{"horizontal_flip": true, "encoder_qk_norm": false, "encoder_moe": "soft", "encoder_slots_per_expert": 2, "encoder_patch_size": [8, 8], "encoder_layers": 10, "encoder_positions": "learned", "encoder_pooling": "mean", "text_encoder_norm": "layernorm", "text_encoder_activation": "gelu", "residual_init": "none", "lr": 0.0043, "nesterov": true, "grad_clip": 3.0, "adamw_weight_decay_other_params": 0.01}
Rows from block 6 of the image encoder of a small contrastive image-text model, named by matrix and row number. Rows with one number within an expert belong to one neuron, the router's apart. Each number is 500 + 40 x the weight over its row's rms, rounded and kept within 0 to 999. All counts start at 0. Numbers have three digits each. After the name is the row's rms in percent of the matrix's.
Before each expert's rows are labels from the 100 images, of 14848, where the router gives the expert most weight on average: "responds to" is what is common among them. Only what is clearly more common there than usual is listed. The data: photos with spoken descriptions (Open Images, Localized Narratives).
# router: slot weights (encoder.blocks.6.mlp.router.weight, 16x384, trained with AdamW), inputs 275-329
# up: expert up (encoder.blocks.6.mlp.up, 8x192x384), inputs 275-329
# down: expert down (encoder.blocks.6.mlp.down, 8x384x192, transposed), outputs 275-329

# expert 6
responds to: text has "sky"; text has "water"
router.12 099:536457551585524498493515483445512520507553490462490487458438498560508430523572486458507432529578518471442499441548497492478521510474482467525541426479486490547540562
router.13 102:514508567492537520526502525471505560483404553579470556448520526507521513474616489488496424556607509504445581394534481520454541511539498499543511443434481485534573538
up.1 058:500500500500500500519500500278500500500500500500500500500500500491500500500501500500518500500542500502499306500507574500500500484500500574500500500500429500501496500
down.1 018:498500548500500504500504501500501500506456500492501497500509500500502500500573492501499494525501500501499500501504500505497500500500500500500508500500498500500500499
up.2 080:500500500500500500495501500216500500500500500500500500500500500496500500500506500500527500500505500499500526500500329500500500373500500514500500500500738500499499500
down.2 011:493500484500499499494496502500506492497508495513500499298530491501500500499494403501499511499500511501494500499500500498500514496502532499522473502500500531500505498
up.4 092:500500500500500500520505500428500500500500500500500500500500500493500500500506500500506500500735500500502538498500450500500499477500500934500500500500512500495499500
down.4 109:500497484500497500486509507499509500473529500500472500512501500519476492500500500485508497502506448468500457510509501565525378529499459497475513503484501464495490484
up.6 099:500500500500500500502499500646501500500500500500500500500500500491500500500507500500481500500553500500500578500355549500500498492500500660500500500500430500487501500
down.6 160:482498469501516500436495484500509523463527418502464497565536478504433500501503511413500559500523506500500515502506580499525530499413498557500459501482494547368505508
up.8 142:500500500500500500553500500501500500500500500500500500500500500515500500500506500500494500500356500500500500581464580500500500502500500549500500500500491500500500500
down.8 162:505511500502499499632502487502497500493480544496466500575500503554491511538470579478500580503420479503500475499564502530526486504481434581453500500503433481545496483
up.10 119:500500500500500500483491500634500500500500500500500500500500500501500500500501500500500500500481500500500525520644563500500500356500500543500500500500561500500500500
down.10 143:503516538500482493511482549524501470500496495518492500494514513501504524439493502484562500509405499507452500508491491493500492489500498472498445489579392491470525505
up.13 097:500500500500500500520501500380500500500500500500500500500500500500500500500501500500507500500477500500500543501510532500500500504500500521500500500500338500500499500
down.13 091:482495476489503514470585500499363504500524538509501506472492500500485452490454490499482514489498501499494448505502351528500550503500516516502538503498483502536500503
up.15 058:500500500500500500517504500488499500500500500500500500501500500473500500500500500500500500500590500501500446484411248500500500491500500598500500500500500500499500500
down.15 030:498497489492524452515500500495331511498501502520501501503491518497492491495485485495498529497500494504500525460500498402499532494497500498497476471660500503405501547
up.16 065:500500500500500500361523500546500500500500500500500500499500500493500500500497500500539500500510500500500499501500513500500500500500500711500500500500593500503503500
down.16 023:287476484500510508500491504500503502498501500500508500500468500498495497500500388492501501499500499493500500500499500505500499500497500500497499502500508501500610498
up.17 098:500500500500500500558499500508500500500500500500500500500500500500500500500677500500463500500500500500500445431500501500500500508500500260500500500500602500468507500
down.17 070:490499510507530490552499487500499500501499464501502476467501500512505497499500485475511509500462500457472488501479469485485458500475497499500496536498499498496530509
up.18 080:500500500500500500493499500399500500500500501500500500500500500499500500500497500500507500500795500500500508431417378500500500641500500500500500500500493500503500500
down.18 065:490497496504501502506501617472507502500553498518513499389522507502492500501565497499490528498466492508485483444492461501497501504494505469527489460572500506478503492
up.19 136:500500500500500500449502500660500500500500500500500500500500500498500500500500500500500500500393500500500500499503274500500500501500500435500500500500499500500500500
down.19 191:436500505575504503487497500451497498505546499422502499528500485430502503494470559495500482700501503495499508539496500498499496502398490515484506483500536495524491481
up.20 099:500500500500500500531502500710500500500500500500500500500500500495500500500475500500401500500482500500500405499577664500500500496500500521500500499500422500499501500
down.20 071:522512500417498446524500501500468483461503461528402512517522520500492549506502502451498514530499505480479496647463511497518500486506489598511491481484500503500537509
up.21 116:500500500500500500335497500530500500500500500500500500500500500501500500500500500500460500500400500500500491440625648500500500518500500525500500500500475500511500500
down.21 125:404506471502542503503403456465506523500503500459501490500500524502413478504523423492485498576650490501495502500507619497500502582439460581488497528499469498533514430
up.22 054:500500500500500500341496500472500500500500500500500500500500500511500500500501500500508500500482500500500563481483498500500500500500500490500500500500477500508500500
down.22 020:487499488501499500541496500500498500500500507495499506566492304500501481501502299501512500548500501502447500489500505500508504501493502484489500501461501500507500500
up.24 156:500500500500500500495500500511500500500500500500500500500500500500500500500500500500505500500501500500500468547649612500500500650500500540500500500500500500500500500
down.24 137:482510482484564479499506497496500499502500533475511492500470502505500494503501499500661500533536492502501500479501520489498519561497495500499502477500521492504542500
up.26 112:500500500500500500501491500499500500500500500500500500500500500500500500500494500500504500500542500500500507782545549500500499383500500501500500500500515500300503500
down.26 086:488440499413517502490377365552523503500501501499527540527472499499489392489484482501490499523502500401504430499500503501474514492498515499504507507492539520500500493
up.27 135:500500500500500500495495500499500500500500500500500500500500500500500500500498500500500500500503500500500502320580530500500500429500500492500500500500491500511500500
down.27 156:514489549499533500500604497507503500501494500499514489498494520501519493439612523499587498472520498541508460532500453500491552452498498569497508457494489500510586521
up.28 105:500500500500500500497500500375500500500500500500500500500500500494500500500499500500547500500480500500500485500592316500500500517500500497500500500500568500506500500
down.28 116:502500501505505603503408487591500512500502485491496489508500451500505501530495417489599501499522480417505456495556546493502501540403490494500496506499524499493474500
up.29 110:500500500500500500552500500315500500500500500500500500500500500484500500500502500500527500500581500500500424497476505500500500499500500853500500500500495500461500500
down.29 128:500496516482524493501502483492501497569508498508591531555491518501544491424487426547531500500498504488496524400500501498439482499518542455501502502487481512391499510
up.30 063:500500500500500500690491500428500500500500500500500500500500500497500500500500500500381500500501500500500497501471488500500500460500500501500500500500499500539500500
down.30 007:496500501505501499520501491500500501505500499501501501501496500500491500500501489498500496500500494498491501500509500500492500497500499500495502499274500500499454496
up.31 159:500500500500500500544490500507500500500500500500500500500500500500500500500498500500503500500348500500500501535608463500500500764500500547500500500500532500498498500
down.31 170:508544509499500506584489514498504490544503476498502500470494502725539514502528491502616499465549494499507505588594407462469500503512531500504500497532508374495522518
up.33 151:500500500500500500522500500458500500500500500500500500500500500500500500500500500500500500500600500500500507439507474500500500397500500436500500500500482500500500500
down.33 111:501499496491620499492539500533490499508365506501517501500497527500496499498518463510566451503489499422498495494657503500477485501508494625495527483503513500502498494
up.34 094:500500500500500500483499500541500500500500500500500500500500500499500500500497500500529500500331500501501566348531444500500501458500500497500500500500360500478501500
down.34 082:496442488514428497499501585652506505499541511499509511524502498499497497503489507534398500493549499509492508435501502520500441495633500529504505510502499528371463489
up.35 042:500500500500500500556500500545500500500500500500500500500500500500500500500509500500489500500505500500500426512508493500500499489500500464500500500500502500381524500
down.35 007:500500500500500500500500500500500500500500500500500500499500500500500500500500500500500500500500501500500500500500500500500500500500500500500500500500500500500500500
up.36 110:500500500500500500505503500182500500500500500500500500500500500504500500500500500500500500500510500500500551488500382500500500242500500704500500500500461500465500500
down.36 072:496490501504514509500533498493500507504502562469536478500502499488500490499496475560501483507503499490499503500503499579481498479505500538506548572500412500491502480

# expert 0
responds to: text has "white"
router.0 077:489483482545547470438478513453521461429522522491442517555469485458492456499461516520549526506451506430410533396551532503475550571481487486462490515510510496466583513
router.1 090:489535471514603482502482492564520510423479486482470468526527474525516464457534471514503479535548472463494649464526567505392516469496445445438528494484519508527510528
up.0 042:500500500500500500497475500458502500500500500500500500498500500501500500500520500500533500500496500500500352501564382500500501439500500487500500499500575500498500500
down.0 029:228501500505499500500500500500500500500500501498500444500500500523500500502500487500500495500500500501628499500485499500500500500500497500499501500699500498500500416
up.2 046:500500500500500500421498500554502500500500500500500500500500500497500500500500500500497500500478500500500466503779496500500500502500500572500500500500600500518505500
down.2 009:527419503447494511500496501498520501487500505504467478495510509500449460462383498458501493500500496496503497501509500525547583503501495481500520482533501492641497498
up.3 117:500500500500500500539492500696542500493500500500500500500500500499500500500500500500499500500496500500499505672284663500500509492500500474500500500500497500500499500
down.3 189:500501520506488502500512467499500501530488430500496504493573490412579592601499553478439499497501523514493501498501500503504524499499506510539500418492504503500496552
up.4 109:500500500500500500498555500512500500500500500500500500500500500500500500500502500500468500500424500500500621240518504500500500498500500436500500500500483500502500500
down.4 136:502500480510503512477555500499473500498497500497465497497539500368481507510499507463500493417499510502518500525500499568562506569498488563550500500500502495500499498
up.6 082:500500500500500500503501500497500500501500500500500500500500500505500500500448500500526500500499500500500545496657500500500499505500500412500500500500361500500504500
down.6 044:501448492491407493500499499532606508450505541511485610496485482500473448500506498586502513450500555428501501500499500531537502512578500500501500501500500503457429482
up.7 093:500500500500500500582497500494500500500500500500500500500500500507500500500506500500500500500532500500500477465468443500500500500500500478500500500500479500603505500
down.7 058:500477499499502495500520467523555511423507486515441459501500484462463494505502498422480520502499394495488501505499209493574588500474463501410486517495443513579500511
up.9 068:500500500500500500684504500514500500500500500500500500500500500499500500500500500500489500500503500500500474485497551500500500481500500337500500499500361500495500500
down.9 055:493501490501490559501508527503500499503468603491501511384499502501507450499421498556499480471500502496499500487501483553497501499514500496500572487504500500500490454
up.10 081:500500500500500500497489500499500500500500500500500500500500500501500500500512500500572500500504500500500504390461372500500499502500500392500500500500554500561506500
down.10 109:537554517501500498500467481497500503497501375508481501503499490497511499526500684406544505489485493493504497500502484503503500498396470498498499517498505501500499509
up.12 068:500500500500500500503504500436500500500500500500500500500500500500500500500501500500504500500492500500500636496488541500500500529500500440500500500500503500450501500
down.12 018:502488494490482600466507548500508545543508504494506499496499502499494485521500450510449498460500491459479500499499501533497500468500520452504534501499500528496448495
up.13 132:500500500500500500525511500487499500500500500500500500500500500500500500500496500500675500500518500503500350498499516500500499458500500496500500502500526500493499500
down.13 082:481496461494506517546524526499520516525499497500541496518465505475527494500502499503496494452504512492500536500504500495457491503496504500510519504459509514471502482
up.14 066:500500500500500500511520500488500500500500500500500500500500500505500500500500500500557500500500500500500500500541494500500500765500500488500500500500519500499500500
down.14 007:502501412500495521514494502500498499501501499463499500682488497327501499502500536497501498505494503501486586498500501500500501500501474501503500510500517462500500501
up.16 110:500500500500500500506457500507500500500500500500500500500500500500500500500500500500493500500751500500500478500502501500500500495500500758500500500500603500506500500
down.16 065:502500481503503579490503509488500544497524498501484500500501495490514501543503457478499501499481377491505503523524503495502497499500553460489500380488500500500496500
up.17 177:500500500500500500507501500391500500500500500500500500500500500500500500500499500500508500500493500500500478511481565500500500761500500342500500500500632500500500500
down.17 210:393453496498505510500500559499500500472572484561520502502500497497500490500529442490520572500474503498482502488503473436475500775481591582500461492497499539407532569
up.18 099:500500500500500500531475500454500500500500500500500500500500500500500500500504500500500501500500500500500479621395519500500500349500500498500500500500456500501500500
down.18 086:500517499496475579501532533424495507509500498479472501511567503562568573523563506484401501534500474511504544608499493497518569379495500533499497416463541496499501592
up.20 051:500500500500500500282500500498500500500500500500500500500500500520500500500504500500498500500516500500500520500482548500500500323500500297500500500500569500501500500
down.20 014:532500524500496510500500454502524499520495452502499484451500496494503500501500500500500488500500533502498500500503500499461502500500501604560518535501532501505000507
up.21 146:500500500500500500559495500484500500500500500500500500500500500500500500500500500500502500500484500500500489500470594500500499511500500698500500500500524500500501500
down.21 132:501501467506512500355546500652507516499494499500494499500500500395501502502494503496430497500679499493502529535503499532522500519499495406496488505496519499440483500
up.22 115:500500500500500500546500500432500500500500500500500500500500500525500500500497500500502500500536500500500454506521510500500501699500500631500500500500504500498495500
down.22 136:499514520502498501503428478383468478499500501533500498457531497500597506501439511518482512463500541496508479500498500499499535503498635542543505500481502514505519526
up.24 117:500500500500500500491501500469500500500500500500500500500500500500500500500500500500472500500484500500500500516486485500500500488500500583500500500500502500493500500
down.24 150:500500441516456497591534571471498494486550523501494520499500501420501496499504491502434570490538511501498521505498384498514644563511502553491457501519439500464507503
up.25 130:500500500500500500499508500352500500500500500500500500500500500500500500500500500500501500500504500500500480498564433500500500476500500396500500500500526500503500500
down.25 151:500501500498532500540458474502520552536499496506500494549500501399533511530495510487497488555486489502500480500512556497500456438500485500499498583508481500483485500
up.26 072:500500500500500500621474500503500500500500500500500500500500500643500500500500500500428500500594500500500500503498522500500526542500500493500500500500537500504500500
down.26 035:519503506436500471467393489500492491498498515445495491494498494506499492480507500516499475500505532500500533501502501499505507558500500500500537504495834497510500500
up.27 065:500500500500500500575473500636500500500500500500500500500500500500500500500527500500485500500549500500500434491450505500500500169500500394500500500500499500509499500
down.27 008:502475508499503501535523500499646532500504464535501500296500500501506500499509484500496517456499500500511500502500503480498499495500505507499470500557500542496501534
up.28 116:500500500500500500482504500488500500500500500500500500500500500498500500500500500500499500500540500500500419562563583500500500582500500471500500500500508500501500500
down.28 148:498484500508513500503417499507604499500499500500503482504494502482572500499506500499497499497501483527497497512483480460500501367498501504500502506411498500473502501
up.30 093:500500500500500500542501500506500500500500500500500500500500500512500500500500500500501500500500500500500522495577441500500500441500500354500500500500608500497500500
down.30 104:504476500495500435502403488500608505486516500580500523500405379483481458490499433502460564462500500529507500496500502439500500500530530471501461552507500535452500539
up.31 089:500500500500500500501454500234502500500500500500500500500500500522500500500476500500501500500500500500500498607655452500500501451500500783500500500500388500502500500
down.31 075:528532394516500532500500500503500576502533509483500500587557507462505555591497521500502500597499418501522501503469499567524508500501500500449499517501482501500482469
up.32 058:500500500500500500471495500551431500500500500500500500500500500500500500500506500500391500500501500500500526506498463500500500454500500497500500501500175500500504500
down.32 028:506500569366498502507483502501496494500497501498460499499592503498501530500500500500500502500500503500499499500500481500519497500502506500551498501499634502500499500
up.35 081:500500500500500500676500500500500500500500500500500500500500500500500500500336500500522500500500500500500509500463512500500500536500500531500500501500440500500500500
down.35 086:500499500495500524495500452500408501533469504460516503501496522483515498500623504501500490530500513491471546517499500504501500500395501499540585499444505444508500514

# expert 1
responds to: text has "wall"; text has "wearing"; text has "man"
router.2 084:471490527558463432516469529574525441446573524508504480494467495565465488529536466481419497413479558479583441523498534495519495471514517488479463485465582548531515520
router.3 089:488500526572469460505463556570554438467591492486509469482466514531461452496518493460431490451457570522608469507491546496545497485501513479470482477480547497513526536
up.0 085:500500500500500500500514500568500500500500500500500500500500500501500500500496500500506500500497500500500514596218511500500500509500500504500500500500460500503501500
down.0 051:457567439499479500510535503500528500500534562507550513500430514500502467487540497557502512499500505552496515500430494445472500501517531500501500525580389503516503510
up.1 078:500500500500500500507496500503500500500500500500500500500500500501500500500473500500500500500444500500500502619503377500500500534500500468500500490500420500539499500
down.1 062:500501504500494500492501497500499588504500515500506501500473501500296460501499500579500496516500492538640500500500501573497499500531500500494501499500501500804497449
up.3 083:500500500500500500459498500678500500500500500500500500500500500513500500500451500500492500500475500500500518493458504500500500490500500482500500500500602500500502500
down.3 072:500511490511463354501494569448496469538499506505557500501502550503511502499450500530500512505483496501502503506499506499440461495675501504496490354503500500501518501
up.5 110:500500500500500500506494500498500500500500500500500500500500500499500500500498500500505500500523500498500511508503500500500500537500500541500500500500494500515501500
down.5 076:494509513517546499492496455504510498507499498493501392581524500293528519508499501475499500550518486506540534476558529497499523508462501427503485483453640499471521506
up.7 099:500500500500500500496508500421500500500500500500500500500500500497500500500500500500506500500621500500500455635558548500500500458500500503500500501500644500476500500
down.7 150:502419502479489500473500499499500464410500541498502560480447500499413408426485497520491616458500546504501500501501535528525640500501495500496507581540552498536503458
up.8 076:500500500500500500413484500452500500500500500500500500500500500500500500500500500500477500500681500500500479336500360500500500481500500554500500500500544500529500500
down.8 055:500500501426472491516499545500499498511500513500527605489450507496469399322509459581492494500499505503501500499502522500466451468548517504506501491513499528439500498
up.10 139:500500500500500500515500500434500500500500500500500500500500500500500500500492500500500500500280500500500504407510384500500500495500500397500500500500229500500500500
down.10 117:498501497499498551500489502456500496500495500493499500572500494499501501507554506500509500528495506516496502522529488500501509593460499477501518518461391497501491500
up.12 126:500500500500500500512462500502500500500500500500500500500500500500500500500495500500499500500498500500500409413511628500500500419500500304500500500500529500500500500
down.12 142:501501537618469486442492545506492493623499429502533390495546500501524509501470501551502493564477471497508507463500481506458485560559504500517500461503509532490497510
up.13 162:500500500500500500500499500590500500500500500500500500500500500500500500500500500500500500500609500500500549854512327500500499421500500493500500500500482500500499500
down.13 159:514509507501502500477467483482499515524457488500508482507512509499530561588439551503500495520508495469526490367554411500495500522699479519522500497497533508515479517
up.15 148:500500500500500500650498500290500500500500500500500500500500500500500500500500500500501500500689500500500505501568534500500500470500500536500500500500504500500500500
down.15 163:490498465490498501506521505505491523512488489497467517500483509502289495538539515458475481499457504499497500496499493523506500540499476501500497512489533506500451438
up.16 092:500500500500500500484501500465500500500500500500500500500500500500500500500449500500504500500390500500500759559501512500500500236500500457500500500500488500531504500
down.16 092:437613516505500529499512507503523492602482501473590478488513629512500522500527495501525455501499476521498501507501512500378570500494501508500520464498510500518500469
up.18 109:500500500500500500500493500583500500500500500500500500500500500506500500500500500500478500500530500500500463574502774500500499533500500503500500500500543500500499500
down.18 217:519500542500499504336452494563505500509499454456491494481541500499636527504500465499444499481540505500470546483503501500484480516501500491556501520498496449474499610
up.19 087:500500500500500500505500500512500500500500500500500500500500500507500500500483500500505500499535500500500492501431548500500500475500500463500500500500353500503500500
down.19 043:426502463506566459450760500500500494502492496500516486549504500489522499490500459461500502503529490500506499442485474492432501462471503494492494527419481500501504501
up.20 215:500500500500500500491498500474500500500500500500500500500500500500500500500500500500500500500520500500500495504500500500500500596500500483500500500500410500500500500
down.20 146:500501533501445468498510501557501489504500506498502520503500501499496499500498501533463497481741516500500500645558560501500487503527500490513511476500495500499500497
up.21 083:500500500500500500469504500525498500498500500500500500500500500501500500500501500500500500500551500500500500503405438500500508338500500535500500500500485500512499500
down.21 073:491501501530500503500497369500494500520492500471498443581566498516488500501492508498509470501500497443503487524497529508500523479431470600501543478456426498491478491
up.22 155:500500500500500500511499500432500500500500500500500500500500500500500500500500500500500500500483500500500499995464483500500500505500500600500500500500502500500500500
down.22 161:498519505497488499504531498373500443540496505492532498504500513499503529504500533510497494516512498523496585482501501304478503499499499487499505452509470484441503499
up.23 161:500500500500500500500500500534500500500500500500500500500500500500500500500500500500523500500390500500500557524509480500500500143500500500500500500500564500500500500
down.23 191:501476500493513499534501529504497575499546442520498503519499452467506497498501491487516544498553514438469491529496497472501536401500554588502484500474557538462497537
up.24 122:500500500500500500491500500511500500500500500500500500500500500498500500500501500500500500500440500500500511570447495500500500510500500592500500500500539500501500500
down.24 145:443502476508500527414498444493478528507500612453519500498477506455488483507441462511502470500416457510500493489538492509480501374492499503425509526438525501528454369
up.27 117:500500500500500500501499500721500500500500500500500500500500500490500500500502500500515500500739500500500418500587514500500500447500500486500500500500453500500500500
down.27 146:516526512503437477510499509509463500570496500494543513501494544484515590533499508565558448493466520472494481498527512483483357525614505500523500503533493512476469503
up.28 091:500500500500500500498481500419500500500500500500500500500500500486500500500500500500494500500501500500500460638501434500500500648500500495500500500500419500505504500
down.28 088:479496488504499520507540508513505514521529471500511499549500497450517509518487492495514504490499495497418501510489555497359492498493534501500498501442499540463490501
up.29 162:500500500500500500486500500457500500500500500500500500500500500496500500500497500500518500500691500500500498532469661500500500541500500494500500500500491500500500500
down.29 191:501500519500500495558385504490500480496495505458503500501492476499518488486496499536553502509523512500490612424500510429500509490500505490500500485497486491500510508
up.31 132:500500500500500500488499500496500500500500500500500500500500500500500500500516500500500500500463500500500500368470599500500500421500500498500500500500510500500500500
down.31 154:496501479433524491524458484458518503456502498512433500507503460470485501500498495384480502492501496508522501419539466494515521556483501469498499527500400497512512500
up.32 184:500500500500500500504500500506500500500500500500500500500500500500500500500500500500495500500911500500500500535548503500500500442500500436500500500500488500500500500
down.32 182:499484502527489532500495495610525493499517500500501500526500491457502501495439500498478500500486498532472458748421531500549502504506500487472504500478420496504502494
up.33 090:500500500500500500514500500544500500500500500500500500500500500501500500500501500500504500500448500500500613426668498500500500571500500319500500500500481500499500500
down.33 088:448492452499562493431574524518500500502506502497583500500481533459502484499501506508517500611511500526506495378500441498465570518502525474485482500500530518494538496
up.34 126:500500500500500500551501500499500500500500500500500500500500500500500500500498500500500500500847500501500517500500607500500500520500500602500500500500479500497500500
down.34 099:500497497500502479484474464508498494467501494500458503500500496504504498494500499469500510507512502500384501500501459490539507485545403451500499500500498447436522513
up.35 091:500500500500500500334500500556495500500500500500500500500500500492500500500491500500475500497844500500500499523392518500500501550500500589500500503500415500498497500
down.35 071:495514499518498512501499501501508500504493518499529493503499506501501518508500501534497480526500500519501488500498500498495547499502498500501520509517500477500499497

# expert 2
responds to: text has "red"; text has "color"
router.4 094:494480566555460424535533506513510471491533557545466508471531523493518509514503542454440480471489556509484478496528515514451473434490479557489496475507537507549528556
router.5 098:511485558530505438530533529534474453459559507545484519490536534496531542524502518427463470482506578494536474511528514514485489414476458528460547447456541492507549533
up.0 074:500500500500500500768502500618500500500500500500500500500500500500500500500509500500526500500501500500500507461501465500500486466500500513500500500500524500500527500
down.0 012:500503500507501518503494490500500501506496500455510461500500502500500515513501430510536456621500498506502500500497467525500550507511501499500522495498643501500493500
up.2 113:500500500500500500542506500684500500500500500500500500500500500496500500500492500500481500500415500500500487487603502500500502303500500581500500500500575500507496500
down.2 075:500500504509481471504552549522505508512535484571541496484500501484501517509501496503475500504500500500489510434537511477474450500524531508509436499523498597473491527
up.3 108:500500500500500500488507500510500500500500500500500500500500500500500500500500500500496500500550500500500503575559503500500504400500500627500500500500514500500505500
down.3 105:500500501489497692482500483717486446484500500501443544568501503496493492476553614504509532483552510500296560501552501524500501492370470547500499499501431493505436500
up.4 097:500500500500500500476501500518499500500500500500500500500500500502500500500499500500502500500436500500500240511516558500500511352500500560500500500500582500532503500
down.4 047:498546502500500504481500496432497499501489500500498499500503497501500502500500477496500497500500503499500498500500437532502500355493494501623563506499319494496497498
up.6 168:500500500500500500478493500515500500500500500500500500500500500500500500500528500500500500500916500500500500927532510500500500449500500426500500500500502500500500500
down.6 162:502504490678498469500493494488499466422498516507468505499495434352493502500500539454500504488488509500500299418641482500538518336505495501501496513502563498500510500
up.7 139:500500500500500500501500500502500500500500500500500500500500500500500500500504500500500500500581500500500517571521494500500500370500500515500500500500496500500500500
down.7 130:546502575500478474501507475451500488500499512498525489471489562505502503477521501535567476500500501500500436562550486496486505589541500488498501448535517499514528496
up.8 059:500500500500500500721502500434500500500500500500500500500500500499500500500497500500500500500504500500500407498510516500500499416500500572500500500500757500500511500
down.8 027:493525501508500539506500494523503500506522490498500492660528516494532524531502493501498500584499489503518503500507501492484831501499536502578516150446499500500501548
up.10 121:500500500500500500458543500414500500500500500500500500500500500501500500500500500500500500500497500500502513851586534500500500443500500465500500500500492500469498500
down.10 179:733498509516487498429521503392500500506500501534499502431500536496497499510521562505500488499496498486500499499488418501502531496557459497511500489605529488511456500
up.11 062:500500500500500500538476500491500500500500500500500500500500500474500500500524500500475500500521500503500856494498607500500500399500500445500500499500529500498510500
down.11 015:503502502501499534534516499498500514500500494499499479480544500500610503500507500500498500496500502473500499500500501225496557499500500489502500503329500500500499513
up.12 111:500500500500500500506497500592507500500500500500500500500500500502500500500501500500500500501440500500500436749498500500500499500500500545500500500500496500514498500
down.12 119:459498489538464482499541534512498492503496601495508521510488556499497495499515503535507482506498501482447501500508506500494458509554496542487504393500593525504489370
up.13 090:500500500500500500742498500528499500500500500500500500500500500503500500500506500500520500502505500500500492423494736500500500482500500839500500500500560500502526500
down.13 051:527501536499501538521480494484498482521464481488493484470543506489562574518505502500501495577370504499506490499513502501509508501496496453529507499481481459501497526
up.14 144:500500500500500500543500500338500500500500500500500500500500500500500500500500500500500500500499500500500504509446389500500500480500500499500500500500464500513500500
down.14 150:479457476500510500504479518423471545499545500531528519504473501462465451500493480500501508501521452499512523430560550485499484472508503573479459468500473556486472479
up.17 091:500500500500500500531504500217500500500500500500500500500500500502500500500411500500500500500437500500500469480484485500500500562500500620500500500500516500497500500
down.17 137:499521547501524500560488454472503470542451491467502453574544556502505535475500499458500473616500439531498500494499485509482445488412492497490619468470446418501511500
up.18 061:500500500500500500495499500504500500500500500500500500500500500476500500500505500500508500500500500500500216445460555500500501552500500511500500500500804500500518500
down.18 032:507500496500499502496567502502500505499501501490482500499498500496497500504454500499512500500503502477498500499500500433519722500500489500500500500500507500500493500
up.20 114:500500500500500500500483500442500500500500500500500500500500500513500500500499500500499500500520500500500370493109540500500500514500500499500500500500500500508503500
down.20 137:500510505523490454498495459354480501507434566477512491530494531494503509419505504502500484508500491492480587500473499519500433499496499500495525495440520495517463442
up.21 112:500500500500500500458505500487499500500500500500500500500500500500500500500439500500495500500500500500500523482572494500500500576500500491500500500500590500500505500
down.21 177:504530489508483462501515501493389477488561516496485520500477483515497496525518507501391503480501579494484501500500501442506495493518500500595498554500493500503506509
up.22 066:500500500500500500414579500429500500500500500500500500500500500502500500500452500500500500500504500500500533755490542500500501454500500443500500500500522500499500500
down.22 014:532514505495499486499499399500496498493440499487478504516502488485494509512497565488481486511500503494502488513712495507529487500490467520499527502499478474503497501
up.23 125:500500500500500500499500500502500500500500500500500500500500500500500500500469500500502500500472500500500484395610537500500499430500500509500500500500522500498504500
down.23 155:572541544500485496496496447509496464547443496492498476515543514536522580513525564531507451508502500507445499497462473520499500460520494517559547479479520455500457529
up.25 116:500500500500500500488557500499500500500500500500500500500500500500500500500500500500521500500502500500500499601552498500500500567500500691500500500500525500496502500
down.25 118:478500452500500554495713595520496506496501535463490482499479500498500466493568466499505500532496494488495500496503447501501499443499506478465493499463502507497475457
up.26 071:500500500500500500506477500511500500500500500500500500500500500501500500500500500500497500500485500500500473569519525500500500430500500502500500500500470500500500500
down.26 075:494495484478498614504504530584615555490509501500426501460500454498495491490502474495531505498542487478499474510474498500515526529444500504502499492497512506501497500
up.27 135:500500500500500500479509500385502500500500500500500500500500500508500500500500500500500500500474500496500402736389382500500500504500500493500500500500409500506498500
down.27 080:537456532469496452499502488498506499466489467533451591502498499528422478438501507473499501482498530457502498500500515504551311500506475584520506420539517491500505494
up.28 125:500500500500500500499498500530500500500500500500500500500500500507500500500497500500500500500489500500501534436521453500500500430500500757500500501500605500512499500
down.28 121:500528500522491498497451599496547476447646438724502493470503500541497501501496499414538609484502492508477475503450501487466520414519492503499337500560500528508536500
up.31 082:500500500500500500446518500535500500500500500500500500496500500483500500500461500500511500500500500500501509473489519500500500515500500453500500500500499500510500500
down.31 030:499490505476499498523479488500483525499515398527500520488490467489529499500498500489513615487506539458499500466501451325497563499493582500497463512392487540499500675
up.32 095:500500500500500500529516500688500500500500500500500500500500500496500500500501500500508500500450500500500512477530500500500500387500500628500500500500501500501497500
down.32 039:504498479556509466490501604496496508491516489537501498481507493500507505507498505487499517486498502524504487500499490500442527490521509486505407520497626569487575503
up.34 069:500500500500500500497502500499500500500500500500500500499500500484500500500493500500500500499497500500500583454679528500500500492500500504500500500500500500501495500
down.34 023:510500501500508498500500502499490501496499467509500500500500499042498510543497500470506502500500497501501500500513490502505505500497500500586500507506499500501245509
up.37 145:500500500500500500503500500551500500500500500500500500500500500500500500500500500500499500500508500500500477457648448500500500499500500692500500500500452500507500500
down.37 113:501495488487502497515500550485499510496500503507512557566466502500493500500440524500474503500370507415498407385511453500500486496500502478506498542509461515508498500